python train.py --targets=["finding"] --num_classes=11 --arch="convformer" --init="kaiming_normal"
Rows from block 3, named by matrix and row number. Each number is 500 + 50 x the weight over the matrix's rms, rounded and kept within 0 to 999. All counts start at 0. Numbers have three digits each.
# pw2: token mixer project (model.blocks.3.mixer.pw2.weight, 256x512), inputs 148-221
pw2.52:511521553454433479488577545466490427504534446579510476470515580542553521527554597553523546447535479490499459542569405543500438552553495566590498563492543471468499562486497389418443590470496485559529465527486561541507583483
pw2.53:498457513601468520487478482469592545511507535485501507454487502527455426451499471519492507424450497509523461456426526464522470505502398496491580543433535467522491493380507441512540439436504514396463491474575418538503486521
pw2.54:456475546496523511499521513511562493483493388457514453522503590533430490487517483479540510520485449532495532542544475468496527428503483458472497504487445587464552354489445510582436604535576481561458486539495498446474502503
pw2.55:381498579538514487540473526513556487494512517477481501483538495453499504498516475437519522565606457464479385546476461461536483570438471506428505498423514513503549515508507580487355481592520476518470525467454532509461524439
pw2.56:520561553519536527536503458387525396538522476544459489478484450541478510549473487569599513591467561407495514535476547520409533445415496569452444446420503483489380546568487575457503529551391574549541578525562389458551480598
pw2.57:571471500510581498491433429431476530503490514525519454562504490508440443457469456439553488537448501486417535571565425422576429520569425438493490438574499430508577573467527542437505543436554416586496404464486578560454579473
pw2.58:390561492551463532518490566536504482482516468509457460513479463534516447414534532543438473462443384510616483475492484497539567510456562489518546545481464549444495409492564520547467546496508495547420424444418549535433452436
pw2.59:518518457557560505464567509431558507545485478464549414585497516526536452459490490536472575473438460477575549519437619557515505527450508480483561529494480481545491441456488457552514509483490473533526452480501566468530583487
pw2.60:471478482566509514536527530365643504519486539457424557469450465508537449388448513425427583617539427526565516509497544473503459527557607524452519511489528404459522482488587465526455566458557529510387443468467559560444537387
pw2.61:432453504483536580421463480543465554509478568470507397484524433476510554430567389476489484459497463602420526444495576516518494490491515475464548588563491514478474450567509540569532438533505476466436503465482465526525455535
pw2.62:481522499488580506509597484503494458515523569546439452504441448545474487555516554482645541387456444445514468555492468483532458412481400510518485510420594570503562450552542585451519450517516516530571546516468440423521536464
pw2.63:531580579526472562522483525547458467496434410505486428577519558504499459432506389508495455517639527534424496477518483483454515468482501542464464505485470381503486460560503534508461520576495439606496427488525453510502452510
pw2.64:566499458471612537481461507488481508574450565536463495474479455456554567448477491503560526525564520478467504470564527458470528433433446556496512476429464459478492552429538623401452421617530483551470509419470498491549493587
pw2.65:477487447547456448507518523568552500556560524491583475406496638502563459537462477468493527444500542424558522419424485502390443509558542495489516512459507485538527469456492465528428449491436559515528504529469536457495510485
pw2.66:437465523560512477389448496519454513407511496538466535424466514502499482547433473505551453499588450541450413405539434461496501554445443429484542566524590504484534471576565524446595498544531519472532542499490509523417483440
pw2.67:434495412571522491494554459429605532563530487492543464510506498484560419458478509504580534511408571418622611507480528506433415531547502513541565531530421424435542514393490445535524535492502551472481452434513499494564534469
pw2.68:545458583420533504563467489596508474485553548498443503524473391447498576494555451343512449450522412534447418568573487598555511506550409453555555483508473291514445588535540480467631496484531434392538470475540544515513481446
pw2.69:486450566436518564484521565474483566516472518500431443495427422411556502510533506412470509414525504505547457492507436503457441478530489490552443522401591475497492543678594489469481420529559471425535513445523509521512506424
pw2.70:557523536501577395487557565555571457498479515540499612454534604507428409527519578541496511416370461502509487490466483469499536478499476541468418594497558539452603528511468466578531584533475464500575508543559385550507486447
pw2.71:410471497479560556421580480511592543566468460522506384486517515521522499437574509466501552443457520523517543494455544530522490513575513514458536545396535548516567481405553472517419545495602501450495491500517465545571548510
pw2.72:348523446478466426464473540503492509532449560575542476473488523541524396459475543456492453541499549504456531479453508428543477511403518509432473460614389482539484474515509552548542570572564590501576465540456456469438418510
pw2.73:523533484443540483449512511474495533538491507533483487471502468436507494483484519509472540516527529499486531560503452507474518534451522575508427457507540473500474523514524526464521488530518507447522511500487473542458505533
pw2.74:518497488453489455481486476446452489451505508511496488509438505518494551522512571538485427552464535460443469492613488502465476466532427447540462468555432498477478500524391565488538536514515567497568463482516510458460498510
pw2.75:458485524527550515515601424485591548556506552517522523499424462523476469499512601455485591453434431498537512547409503537580486466427459549490579528399562509464549463466526374495552470549539473514476523447471467548529559526
pw2.76:375483478562584522549482481517532488519583496429439516452463416467465505503374574530516467471471474516571553522479524473489516400489425527426493418470523595604540503579555516488521443465511525449509579538553481527484447541
pw2.77:436532447499538466468472526554462504451449435470513547541538514498406519524463451525512498530419504455464582490518564460558489542426477465516449522474423574468567538613442399590555578522494417496641519532557392373524526413
pw2.78:469537529530514457551453460522544500539508470551520510500532482493520454473474517468519535497536573455574556484395554494502531567559543468479600573441569529511538562432498499544535497552476499463473512416489512509474498502
pw2.79:483499494569471484538569474547493484467491486527435451436470468569474538582512706563479560492478530494501471554559410501508641458502474559516500481518532571489437536460472524350476532549500581573424501506476500533484537596
pw2.80:546529522602602560552438473436491553469455473499340513475470415506509565461529557582552461519424469517489429570462491553527494425505447529565497447382537486519489493551594507430401513471551544559475475403547446533531457407
pw2.81:480502398530580527567513554480559512538467489490456461479495507543541511440505462435551502506502508537514545487575526465504568513504529467408558412535469477525494553478568588508437464457529520511435469428504606524468501497
pw2.82:548524504523399455438466462544557468480452516504437513444506645495411474484468422526511482406458472453478489505530450493513553467484547439538561475473522381439418468457500417558540494468542484472412430506545477599419438448
pw2.83:442552495525547514523517501506560480462464535512502500528499470526554564362526410427502522504435493530530534493471575565524547484526524449473532491523506490544456482493526513548474492458475544505508467449561492459524537464
pw2.84:512510400342511476460529481476483507510529504510547433508549486505564460539535513546497512558642518478550527513579569456503425527533470489523531461494474503507440531456492477534468516539493531533458491464483602467527537428
pw2.85:485463446536515504547511514519480579489444554561423530498519444543460519466489531425494465391476481585453568564517501505527538490449555503565507546599487519537507455356473552450563503570536477483485523467561508548471476588
pw2.86:445508528535498560532532509487554471497441404445558532488534464554541517452505444524431541472433655507514482438500463502508570545497549512513484547494526512523510480500459575426507523511471590543486513510561506477473522525
pw2.87:590536508480475473439434467483459505467523497509534545537510540533484521512485460517509469541536531499502456450532520506474524522483605436575512437597472528544577553476450551498531491518485388573509546527451502485507475476
pw2.88:389472489517539485476514503495510537491433478389467485592402389495528583481503471354433540591480457558496539520481541574469448474548536488529491476508484375532437536618557368469522545468509524438519467499446517451469540441
pw2.89:457482475541552499457501522477507534441433524509439459466532509575413547425565475390568459425462440499456498455521452460541522415403449458596491471517452503540536468525526454526470512452512503462554476571527480500485456475
pw2.90:467494470490553438486524550422508478447490507509358608518451456578492554484532587410548485571487449446486491593605529533497437470504478516531509440542427469501448480560519508517498539467496535463551514623523525419460510467
pw2.91:544514526506487440618412513557569500501514479443608539410472592511532528433505430474423497557495594487516468372603515403498542566580550415483662555484411478532499474409395582617408510467527533517447484550453552524494483484
pw2.92:506457571539547421489437599462541459514446418455503517495420488526495514464517436478519443593436470540548477524538497556563469438489504465508593462490379533496520490472568472536501556485465520510490537569466542526433472549
pw2.93:480528458550549494595523572469562466455477603464539508496496503506458466511546557495430515622532534501535452534470481493569517517526586530441510573642411586528531589518473513503341503490499470581470507563511483541405543576
pw2.94:515517389537419500418481484536446464537562475483525565473529621473485516579379648586461504497665481398457410402540585411456500581516496479497520527506490557487557497443504496534506487436422460511461472494468555510474529440
pw2.95:508527509479493545533457421526556499441580479440439547512500528467462591526438533569541489509471489430495473495432533473451486528539532513507422586410504501510555482527538484577535495480486498466523574567523446522590460448
pw2.96:556494528371453378437551546579462532487544479522406473445563503458536377569479421577518508529620471470444462569531529460487515473511538522461435432597560500506487478549490405572398500532452513539512492528491455456466517473
pw2.97:444552454475582560526478543499537541496466648523573442466467562581469550439433552524479447504413547507468545537501506485532538519426508529450538519510394457497630537426502486470527479534588521552494547552555468586515464545
pw2.98:428563551636463488487504520514553511504492429429482388500475590479521461468455438586505560452471522557569557494450487535519506468482565497464497561457525615488524415502510438543448524555506546597486511492466510529510534530
pw2.99:496542510478500492492539575368522516611532387580471503529543456553488455458482496541547532543622459447529457522550595540490481608535458565511445412447501483465510506521554496523463639445501512558522363452560582516499581389
pw2.100:446539410437423483528422477553431502455535583387578457482425553508481507553468505509414376423550544461481497486496480503458521589487475412563523500601487527516483627527476497481550486431525524519540560559484524502481405518
pw2.101:478521417524488504571512482524518499576517499586568482523472483383617526516434493509538566451533488445520529517491485543488463570507521566503537496471480476567444540389526514465494436512490480528546512439455597519529545535
pw2.102:558520458448447487504450450562463509475579535527535539458506481436553509574460446488450485467531554391501456461505486451503434549470462458546473520474509447549454566485513502461557436562468487491547461413483545513498497465
pw2.103:537496546522475535495547436463431524518561434523526465539580531510582445527532496576530543383545408501562654478456449459465476555456459481515486463427529597509461425425406513529509542520476513512569535448511501487559543416
pw2.104:526523497456444472516419475554417475414545613537483518468490565519499566488540504525530409512565542509423446529586484446494528474478523442554492477583483520472471564483482591520476471488465515557462477487462543494470417515
pw2.105:557535539497446470533487450504586505514495438416426581518560449489537492543503609544472497558571504484575482520423520517508517478611474526501542516438569516542447500442535496498467459416394530543399360399528556561458483504
pw2.106:631492594487592511520589505450539487525450545582490529581539448531479497505542500537515578507509431548468503564456552577573504482494448596438486513499481540471463523602472496547350460624508490486512499518605393480572589550
pw2.107:481516491527564524522453500444542506512520580432545504528534457462554499404477453468454496479517470502553556426427599454503464532427502440442554497464475496574552477488549517579526400435543489439517557453463561476470475484
pw2.108:537520443501542525520481473483488485476484479510533451572451486428563545525495485458516498501532514470505537516510486539523464555509500494531496529545501488520493531499512508439553484495482505540535493461478557481499503503
pw2.109:493513421498551481599469514570470528498526518533449530484518476441475520528592598511526505495424512508543531580482485490560593408526471549504449580523477673468537492482498584500390542590537492629474560480509497495566493539
pw2.110:472508546470525479475560445520513456494559560515494427493506441470536510577486467523504565459512548448477461500527470514517540503539429481529496473525517476442453516524488521464503483516474554521517540452467466495478567493
pw2.111:405517470520538501518492519518528515497480482513488548521523504578509531519558595517421497561531535484498512514389557523467523506452601526523470532529525618535544423586506512503471500483478527548467618575541409444472435491
pw2.112:564440571581516551502533593456562569596451411463485468604476488417541402480443444474452589611494464593531504511508491511500473527525606511400541497384532418530461488473575472449402516523591449440363415456430586555492559490
pw2.113:585507587435484513501496439499472478405501485559483473515513515518457522485565483532486509508537570529489511522563477488522583493571543503517445526462534539475475496469460559487471488546540512545501524473504473533505524566
pw2.114:435550564482409501595424508383576484418439388488515426444545588560481452478496582530512432673495515499557455483479484412476456517514548527432525547520439533516487445529454560573444602515532584571483480553537530465441424568
pw2.115:556571423568423509509448528517540492479450493532427602466607460537475524519541578538487470429478529400474467460497542445606599439592555467556557550564429519516542453523506528523479503498504592580432433496499533554472482565
pw2.116:484448491452512504474511502430589482461459430467532445574533475496582529505509516470498487550519417546574497459499493520555392512590483473520530598499445527516499518486536426504507565545514452561510499524512575522494507451
pw2.117:478491536501516586523601575577547568518504521558479572464457423440495463539464540453487600424523432505534486505502430447574568488593476581472493593456574477508590521542551502398490468493562477459411468408510481541461568563
pw2.118:465519583542507519448438467547471481531443426514479489529417642438527575558561414459485495481411469534458440456547432593374484508533535508492519490321455481428483441562426543473428482486451492435486390463434503413514471478
pw2.119:358559488415467418515539537516549467463470531539592515431513575529507489546592503419534502560548509433557406467567494474536508505475558478475591535587497529488558483482447490522510523491536569526545433640506574488501488534
pw2.120:441449472498552507468615490545567530556541487494510494532503402556553452477489500531479588401490432463550519516491543484487506530539445545494543513474474574550437455443495553528471467493498459451487540499498489486517604466
pw2.121:554462608425551472506473519495491482628544520475442529546436423538519450466399448539373473508564528476551463510496574457415417616584462507435476461420547383571470523546513494577516493510463482428565518489581537420511553431
pw2.122:454490514555489437510457487444424502516553473454525556558582441494492434490506421482515483524495531430527520519484452456478504491496497516506434430499479548495532494502476562466514493564508544553542527482466479442440492502
pw2.123:506490488518589409527504505526566497571564584536459508495494420508489442524506483536509520495457520493480467582508457496583517397520491607443478445436533511489549491579543505537494471492497514564487525476475526574486514543
pw2.124:515488514529474493472528525486498517581502536523476529514515480468456454450488456503511547468503444480462537502407543503484456517505486545429506458468560472507471506481539451529446454435485467400483469515538455500540533530
pw2.125:557508471565535510408476547566402511546484525481402489523499490488433485414499445545547500435514411494406500472467556573494581455429512527408523524433509446479450509556530484519531412538569472465450578508505403487503462541
pw2.126:517489550533501490450507506518405498543653433518454500506499464524520530527405469609514525467484524524531513535437580559514462522473534464455511471473526578573505542462548506530443515502494449548446573454453498536564589532
pw2.127:491567473526563454476527547512523474481451517462465634464400538461446583636407517434509533530397511468537382443536357435534582453411517492494523490417544483511523573545519581455538449491476485450528493516429512484396521500
pw2.128:442418531468520511579481556641560537433493453448491645504547441568500507525537536419432496496552495533460461490514518489531515528533465520495447480586408531499541579471503613552490531463480486459568534641512453587531501473
pw2.129:495531483496486511448474547505514515490487501453515517492536501504504539492516501482473483506513524520505483501523450462524496512551513521536487498546481450491517519530511476506489532497486487525520504493518487501512472450
pw2.130:545513482444512418528583494601520468597525494526537450583517492529469410553439580475489545404515486480532565508403454526520558458463364518444531490406481500553445464378475600524441457550479463487459513499492449483553585539
pw2.131:537484553521513601533549433412533524539551454473528573474577490591532490501519565454573536532620420522457510485561525480478358585515382550523469423481451585465605488474512440525440490487482514557500516477550477542596551415
pw2.132:497525468573495521532547478518603476585502530521571504541525508437567439466443475546469607427547466419570479464412568492464510563506499537446564488406522509581445479399537545522429431457452466499441491420505540515557558508
pw2.133:651534519521460536472538524540403469507415539608513511488462589497422507581500537577529538430556420551396512562469497575470545507480536496485449592546547435510532412530439402457473465480448446458503468576508479442575529480
pw2.134:507573412453402523428393473527548548478411499595500448526492565504505505416564478480431416541523509511459573478493576544483444550422534419512471633477359462483465413517455482640492521545485492526566395505480510429522384445
pw2.135:516472502501499608436629558595623516447482499473516557563528495490483454526541506516448598451418421510524594514474495522512581482442458533474348386462449500497497442560447470527555506507465435412562539589584355570613581469
pw2.136:387516434591464458417555493603465450557439471498456550452428578509527423489545516627507562504479550539570424441489589550469533431548560557494515554458588601424459497493557400576453557537480554522490448515465444462479530397
pw2.137:448468571445500517397476535547523521546412487539448443529406461456481496449466464451541517483530492483526543462547526477493450487396518479423495561429477580480462509639549545593505509626510510460561569562410413477512503579
pw2.138:520427526472468495567551479481470533458535618481491498488509487475488534569497495414547519586468479481539458545475340531469429510476402610461477453539442515458405511497443468464654483474450428325564617520535385445466536486
pw2.139:481461498555409481456516484560479437500515541570514433476564527430496435466499431472533504484555475492533457508532437512508525485570443602467574479481488473491495661469443464398423445558496521507397472498537492511480550569
pw2.140:531477502435524471439560534515523502530515482504473478520524439544516487506486601473473514467547445477453529507484540456451514483535501556533508510511488466505453495473479549542530512501466496408450524548464475462492536536
pw2.141:518512467470565509529438480484535457445560526520421531542548450523512529509515520533525453550485457515455568617515474506528424410545510500557488514529478398540549487506568384402527527516493524534548495577539526525543440412
pw2.142:443479487478520540488478494510510479498467489517511539480487458491483482511498521539516488473513508476473510410512498487520516505511500510534513548484482503504547542551502499486495487500491520494493485518484520532514489473
pw2.143:593536426508551563521512474497506476485411500507479491615538390465535501501535397475449526495508535520460532479450545491536586505517498534557474559490554454524452505496535523473543421558530467484508539415525450476551507520
pw2.144:500484509596455383465495521474495514527453502446612501533546546422543380508412353408604508547515478464533466497417438490469384572609533512443496485557475496503509555476463398522481500438467487529502496535486519462456495498
pw2.145:473467539460470468388554490518535488509513527518468573517476535458501529513505512482509559474487456438446509497510546472461417476514468544426513455485486460489488473483443480551526476511525493383516455544527427475531565499
pw2.146:477497548447463559442498563542345366528536339515551517525517449502471476495550376532458497490433488416443523487559538543486533412451447517505520457460524519442451521574522510402499499463492437469492528524526469493595485588
pw2.147:420533511526435469545436475537510453502508531522484499508543488535552589468494501532505457468512481394514516457532628469483494532585524471498560487412531543505484466505581586568454452463452487547473486494467584451461504506
pw2.148:535498497524490544534492538462506516443488494523448517482499560489453563524619520453478512481499526546496442462494458540561513437441516471499539606545546498490524513484543500502511513467508503515594479583513586546562474478
pw2.149:476449599484482468512522511509401489519512594349661452535485563428478492528460444458476493538418421577497518434471473545460480485497476507428540447538526427525532542433395569476456399427476441474527501545487466499500537628
pw2.150:564495490442564519535399543490470500515536542471590407485410531490466449459537503509448426530446532622491486515436473513515502452440540486569464502488471464472517505594509467500476509509522528503518459523461513507527396484
pw2.151:553543482446582511510527614398535517521505490435467497552474430382492494512496469523456564635431482462517583501445491544486547486451486615411443542432396526510497552530428582528411451538477502460424497508553444408551522574
pw2.152:539524536477608558526478502476552444392473440346493526522539517515467522493537453501514509589454560542473449456579530490547538466496561423501527428464503507521485457593477547530480532546532515570514493546491551507491531450
pw2.153:614511494532500485511432472481574560445469501449463585462545536430522487415449484471502503562491540449465529566537555437518474468483579442464501466488492383583458474464488591523504441561609494520479415500467564492491493489
pw2.154:453494544437524500505432547475506544506490515518504460455463551532433501505541539378525397541492528577502462536486372495552540461491579434556473485539544474492565524599497469417515556498553493484476533549496458533462391472
pw2.155:455464505450419419442493492558437526430567493457518545477524514546444592571477498488570459504594577518432425503512612441485543526487578398522581541457568435538554484312476585563437465474540517433449433537452567513499465524
pw2.156:535479501449519541444453515466458544507499510490523460432440530519499515542501487460524385571513581497497473523485388509525429507441506513592439497580487497470537551625486450411514504523498554466508520509504421468452407427
pw2.157:486459505500533447554481452569529429461510544599468577496478470420516573586507518406547471463528461459504437518459382486537459438608579464536506529557541425536546572470519545357503480528428471556455475569479525556452501510
pw2.158:486488534427466527507505525483460555546532534470600527471440413515501533509414561450429461617476550577492533517480519557456499529511559494490419458573496466459513570576501425513549587473529467512509547501517452592553468505
pw2.159:629466493440514542520516497491469557546546496527522515455435480449494482613412599549456491399489526478476482493461451536476432519460478557570434485500549486467528548513512438392524490503503479457520499507496484549487462486
pw2.160:506490602521396532416510460479430520519511495475559367540533507536555529473411496535507514459457507578478562487489496470476430526477539524497494551533519521562481451437489456513583416586520468459473579500457431445465489623
pw2.161:618543492486537621433682531551472559521480494597502511508541455567486529570549418498513614389605513503517526530486489432628437546447416595546437580493553538492641558570595412478527466568486448470593531412490420442558634546
pw2.162:508527513494522540457603549519551490561423491527546532462492557505542525520475501539541553447564436462473550522464591585507583503620559515437437564567534492496505438516494370526502478472508433493432454513527468581574580442
pw2.163:522550585460502497440566541444497491545495431553547485599506515462606445482488477518474559495531484511549550555523486531502515548548499519490495497360615451521502496471534493431480475508515432538439457358490557494531590433
pw2.164:424461555396547598379544534527540489480495463528522495554461421506496512582566434576418490452468515477469454439490569543543500476541503451447573465450496496582560471525531535512474449464502477433435555535448503560635483564
pw2.165:373556462450504552523378425605473540453516552516432505557443507532467564472468585430441345509455437505417443525520454482515498516499483457533505467608488450495571571542528458397609523545517391525473483525489482525453389483
pw2.166:400487454530519548473565542485538537486484436531475439466554506577506478457562528543545540473507501506496558512548515491473526410530471546529475506526464602491524428561459494513452558504517509569527476531589496445512537473
pw2.167:536471540558450502521527454428548545540604524413484529417423418493501541497431490443387490463435534493566400490508540551497483517490494511474524419432537441444521508486560495512525512463545584404529475442432532605490491471
pw2.168:527446449538564414456476414339484498547411449535485550470480475548539333462529414481451483517443560430526592454490525561498397455439503448484493469535487515545491548414490473567542491530523473516583541471529499567448491439
pw2.169:438482374438602533502553548558526489505478567535494627442542508463547533501559612394532500495456376506477537519525570558517512356489406558455511497596503583497466626544445504430513466497456460484478488514601419518550457499
pw2.170:525448460493382460481538468526403498491459449481554462548598449513482416497566529499513514467627456507536608411565555488555528522483388494479485472598500592443494488513467530594571562439517512480581514465563488541525504518
pw2.171:423518435503511508558507470494526503485443533628521533375495518566511535462499623458582483437414496453558477563492533521549441479451485519506473584515457442551502445385412502489567483530479481523618456488515528468542464505
pw2.172:526499473482523523517502503481496469467511484493514499501499493453515482534502546532504498495520494486505530492524463484472495519500520475507488545525509502491507523497485491451510487498488487516511462502488531540503502530
pw2.173:534528506567441522551438557525508399483423533493550492518454535518494497483502522557443455490505537521491427520446488535521473440548508499531527561426486435462452369574510416451593544546527602456496443559476467500454407377
pw2.174:428502500596492441621507570580554431553453495536486648474512469474506478487581536384476533484392417446520459492416428475558554430561589560389498458513482518483561505495506556483477502474450518451485502570429491513500498460
pw2.175:482525493511508468530538486522482460535568448511514486569510445519530479552469561535508594475452411486500578484519530508456521516521457532446527549410419531525446467387506525583472487504476461563458518466508544498564583563
pw2.176:530539582420527525511502505470567477503510434577511499474500481519460494494532513504443482526516537507476487511507494556502518510507538548476444558529496563486543486574412572522460544545475510534532481550541434501494501494
pw2.177:490525502456414514447570517463393574468503471485511342519553587518411546521408556606615524432513429518443550553536488482465498537452532495527462525495510492508517466481507384504498491466526454519541508509508535450503538608
pw2.178:318515428544456530575508441460548536452502494443518398512469502483493563531513618452570513559532527517530501548413502545572475488546506478461498569471443646518510468495484529492474565518609498581501552530534423426534510520
pw2.179:456493399544460517535485543548409540535515606464498570475536466488501603520483563494391536641558493527456493435504538446451486558507567519392544496617436521488460545516456516509458492480465543439389484543453488459457512520
pw2.180:438552471436557599570481550440586509482493558567496561476531532589539582490517535478488497589495469579418418382527605482503579553491500471482426581492552405496530543522517495409572502507514424523493507438570555541506487502
pw2.181:433466550466437524406547504522505530469460479513429438529531544517472535471505556498488509458463389582489534526545500518530527454491515477459533524499510533488487454483461475524454536562547483484487433529512518477497516553
pw2.182:487536501409464559515472541438487542445524529472524450490447471484526586533476533488428451490507529484523458515504458484518477548480467463562446516514512510507504546629504494395496496512507480512564489488513502487502466463
pw2.183:508458454442535516553456473458436507457544549471466620514462441509500518576585451437506446554531576538514433440625469430512487505499570415589540462551479405429547541548534530486493503500509529530524498508451573535439482429
pw2.184:441558544521434495504425508509502486444511507499515468494545528544475585416523459477524433512452489512491480517514527528569508464477515452537509475491506520481566447563463539521496546449477499549572522530493475463478453482
pw2.185:427512527498445425471454577534527465515442495482489531439521571527419488500541494492500444536436540554437453473457407440478553469514575501487490559563485486471522469602497439520524595452522538440497526630550513507431425517
pw2.186:571502521392465485452509478530484534474582521408506476537566488466490438570478536578445526544505452530548619528503478434452490517532524547509467541521424521489516490518446529581508522512486455461423532537470527500495515631
pw2.187:442532475459485571581446498508477512430498592454438544439363498484462555465504484490377437479494545473463452509536500479504544485500582443541475480466542420482468510545520545445527463450497525444481516494510481525468431477
pw2.188:553497497510548618478527517472515460501462576540494469508431499421508579497544505527512499469597484622474397445455570580493553527491471532499482499591548472487499544616541537456523477414518531476492418501493508468570495583
pw2.189:484546486495466599472513554338492515489480467405552436504519594521523553499512513513492531592487501546552601467548526546465497542511569549501450619488501505450558537531561396474529539447545512581539501488498602513555493430
pw2.190:571416581494487534431556547475457553644570391467558554567546482529461472446485452636479543413557520516499530412539567503442574545497412514490429449460519590488514496427455556527484489559571430457492589460609496524600581539
pw2.191:556492532533489463467503485603469433490511517517428591501535464417494536589593398280551510386643518441458351514554449492499532663452557553510511528553483490495467579498555519535558496468442481433443536497444556433382534440
pw2.192:468540435474528509597407527472460470474400488455439536478519483572510489498461545522506394491549623416548544486533521345582490522478574446526527580492512486502521530474553556542577527510477596516488572566514548604486416458
pw2.193:493473523469534442472516564417512466529404552481505407415603486480482388448585402446515498584525567452515482458508517439518517480522472569400570516558501469482424558479432500505494480493493588439539444501537482456437519527
pw2.194:403488519510486444518524503513559534457536520336533507485590501514499443482458391527458542479436549392618569559538493368559556508559462543550568493527511537470461635355476476505509515470539473515489557458498436558462581473
pw2.195:512508436475523525551565547507532508461573493450423521503570406473502451562543585406517534559475443478585474619466506514588492467525504638475493487557481529442504588496597414526484556415471552542423470473482537542470512580
pw2.196:625534468560459422480479501467406446488585489537451547437582522488451447580514489499546492563431558389487521538479466446478481441455496565494430545526496563416536452529482517569559545522458558515565559518503420473521448506
pw2.197:541561496435488560507576576605510469480490482556434516518485479489516424476472504646417512484549468479526624546479540566554562465498504520518484619496447558604446442489470515565494434529461527472409489556539482477546524508
pw2.198:605473516500470491446520498511440477538529499432536447508441583461453467514418569622412499446633450514451544510449486590429509523454577509580518453506475457480384393515470432517446493354478499470350412524485508557457473430
pw2.199:498489521453529526559480480508532486436509480525452483468491533592492504513522501448554427471474604518488478528501389483504538454522522535611472535598493531478542466570549456456532622492507540553498602549521502545485445451
pw2.200:526434494492516380437440554499459454491425482556492536469518562526494512494467505503561420559460519565470526478524478501446465443397517500470447432530496506566450551552486539503577539550429519429625533593507469471454424547
pw2.201:567440528557511431454499444459526497546434528416573471499576515489530435506555461505485516475450604581565443468471466478528528522470484504501559419472562569518393523410451554461410523550511576474462564462432487534463516543
pw2.202:427500441594506475469494513549510515543558522450547484486552564500510536441500479501520521518462461529418499516453483503418456527498547501460471487508503533511638433486596462497443489500530487519501606567450509500532498467
pw2.203:429481478570462570538444502539516505518501592498548509505489492512513562476483434412471494505546507581528472460476467490569555546463576450419482482428552569496525516478581566426462458533543467573508561424402517564462497503
pw2.204:476465408553569528682483458490594482484427589506501521473399522514510463510477623397500466561384443529617407563532351444548476512526472559527539482508390533506482471503453473422495481473439547483481482541493408428465440536
pw2.205:462475422498508555470535529411531496389477497435635344476532547448528470454464424440522516576461488571464536392493543473467436547439494530458506417546507399475537483437458479458497506411461555561458470465437544543508484629
pw2.206:609557499424473513574459509465398536478518521470466516520487526527446520550487558435517421619498446493465491525565430433471498488463457483514466485563487496479453569516447531448531529510499443548477535506533486462441464567
pw2.207:481584501544455534477498544514515557425544464330559513404522503511481547518406499578429490515529555523585589430481573451559532464412507488480510589487451560580604389435444528600545447520431496517431518511498485539516446550
pw2.208:418513551526401490437523513484564516520484548519509538493549523492463524455488423478509535480472481544498489483461546513509497486490508474469519451447542513485504432478497465538509527449494487443535491520531447480532518487
pw2.209:455541540491453502559566483566423472515542455567439447493456447517451518566601548578500510352500539427471513572473492640456608551564477523517465522451510551491458419501470540553535509402482523488487551465539476505573536574
pw2.210:453540432483581540491464556553585565460496481491459603473447469497546596543453502479498528446465464485524518503502564538581546496464575450478457562408412481570531485547467524584522454496489443438461436466437549467545525385
pw2.211:451527491532477539605504494383518464384498513390398528465480562440533492467536499457551504679517524451546417511505426397562413469433514498425496491511429567493543468540496491439423487459503558527510484559477558453404528499
pw2.212:471492503546511470439424475526492590507595480460456507440598376494450465473457432503549454468475518575501474504447490511598533493463503435523499541467579545495471472556553537512603485549566472451568504435541444548494485433
pw2.213:482485459525462523566372476559411483436541512460441512488479452505506554484447419505518381515556544476458450488581489462496481529501511396585496429497449469465477486590538584470561500469458516557579549459464508459470405456
pw2.214:538459481513512496497495528471486494536499492516517456499499484450496458527463491486474530453536507496518512473493482493510460516497442517507483491496522499511472522493518503475490484518492506499512512476520542488488511502
pw2.215:507522514424527490500556478502387468400500457501525444546579578528476605536542547490511534516590473527455475484624485525520494559489525502530515504462524541435481563531469492481496538542474480518488550490534517490514519517
pw2.216:494484519433582510510597477508569494537531442521504484505514451507517469438481490571521585443430507490479487548469494514513445518478431515442509494473525460519483453404571479450509440564554434491516568434530473429499622533
pw2.217:545494490503476489500465502458466521552520553517510526515505474466489437504481529533470482491507537524485547484452508497525483534491500503517481459529512453479511572498564460518558493445469494449496510485501489540506481522
pw2.218:510477554601453430424483534360442514412476537411479450475540532502497423416385426557604494570522582529502430460435466490446439544407544603486463470542512520468496524485555380560527538576587571515585533538453516487450474485
pw2.219:591430525500459564526572452549476421475500505550511473469461606485458514558474546594633564445566458487464520494581438483441541539502445509508542465513515433500471490465481514480505412461455518471458547529533531473556557579
pw2.220:446469541513481506524514513499403472487543402547485452518494467555448457513606573546535470488569471538454491491522441476491497459560449487526510426459520548443524430543532540563397618515538541586462485524464503468457518480
pw2.221:472483328423552537535455439392522484487570643434464473513451439531478576511462468427498359632417516468504515513506455546503406462442481461599444371610442462393599525522590464412596530451516565514528561454507494545451360491
pw2.222:507471512553528487513462443460515526466523438499496606499458514553483527515486493460550467496392496604484376502495480491517460498494499486538402449469555511467622482584530399460580556475497459521612526495502530537518460434
pw2.223:540513448520467443539431449557444515500553492481464551613604506497484476479573456512442488466498568460548525489384520426482503520524511490513509570542493474558511463412504488593523526489472485528536528485514562452473458500
pw2.224:575511513534468460559546520589542483485651536488506542513530521474475415486496509536478602402492458480567510514527495497506527480540397529501524468385480509445498471442501447552506485485477499542565446485525498478522602407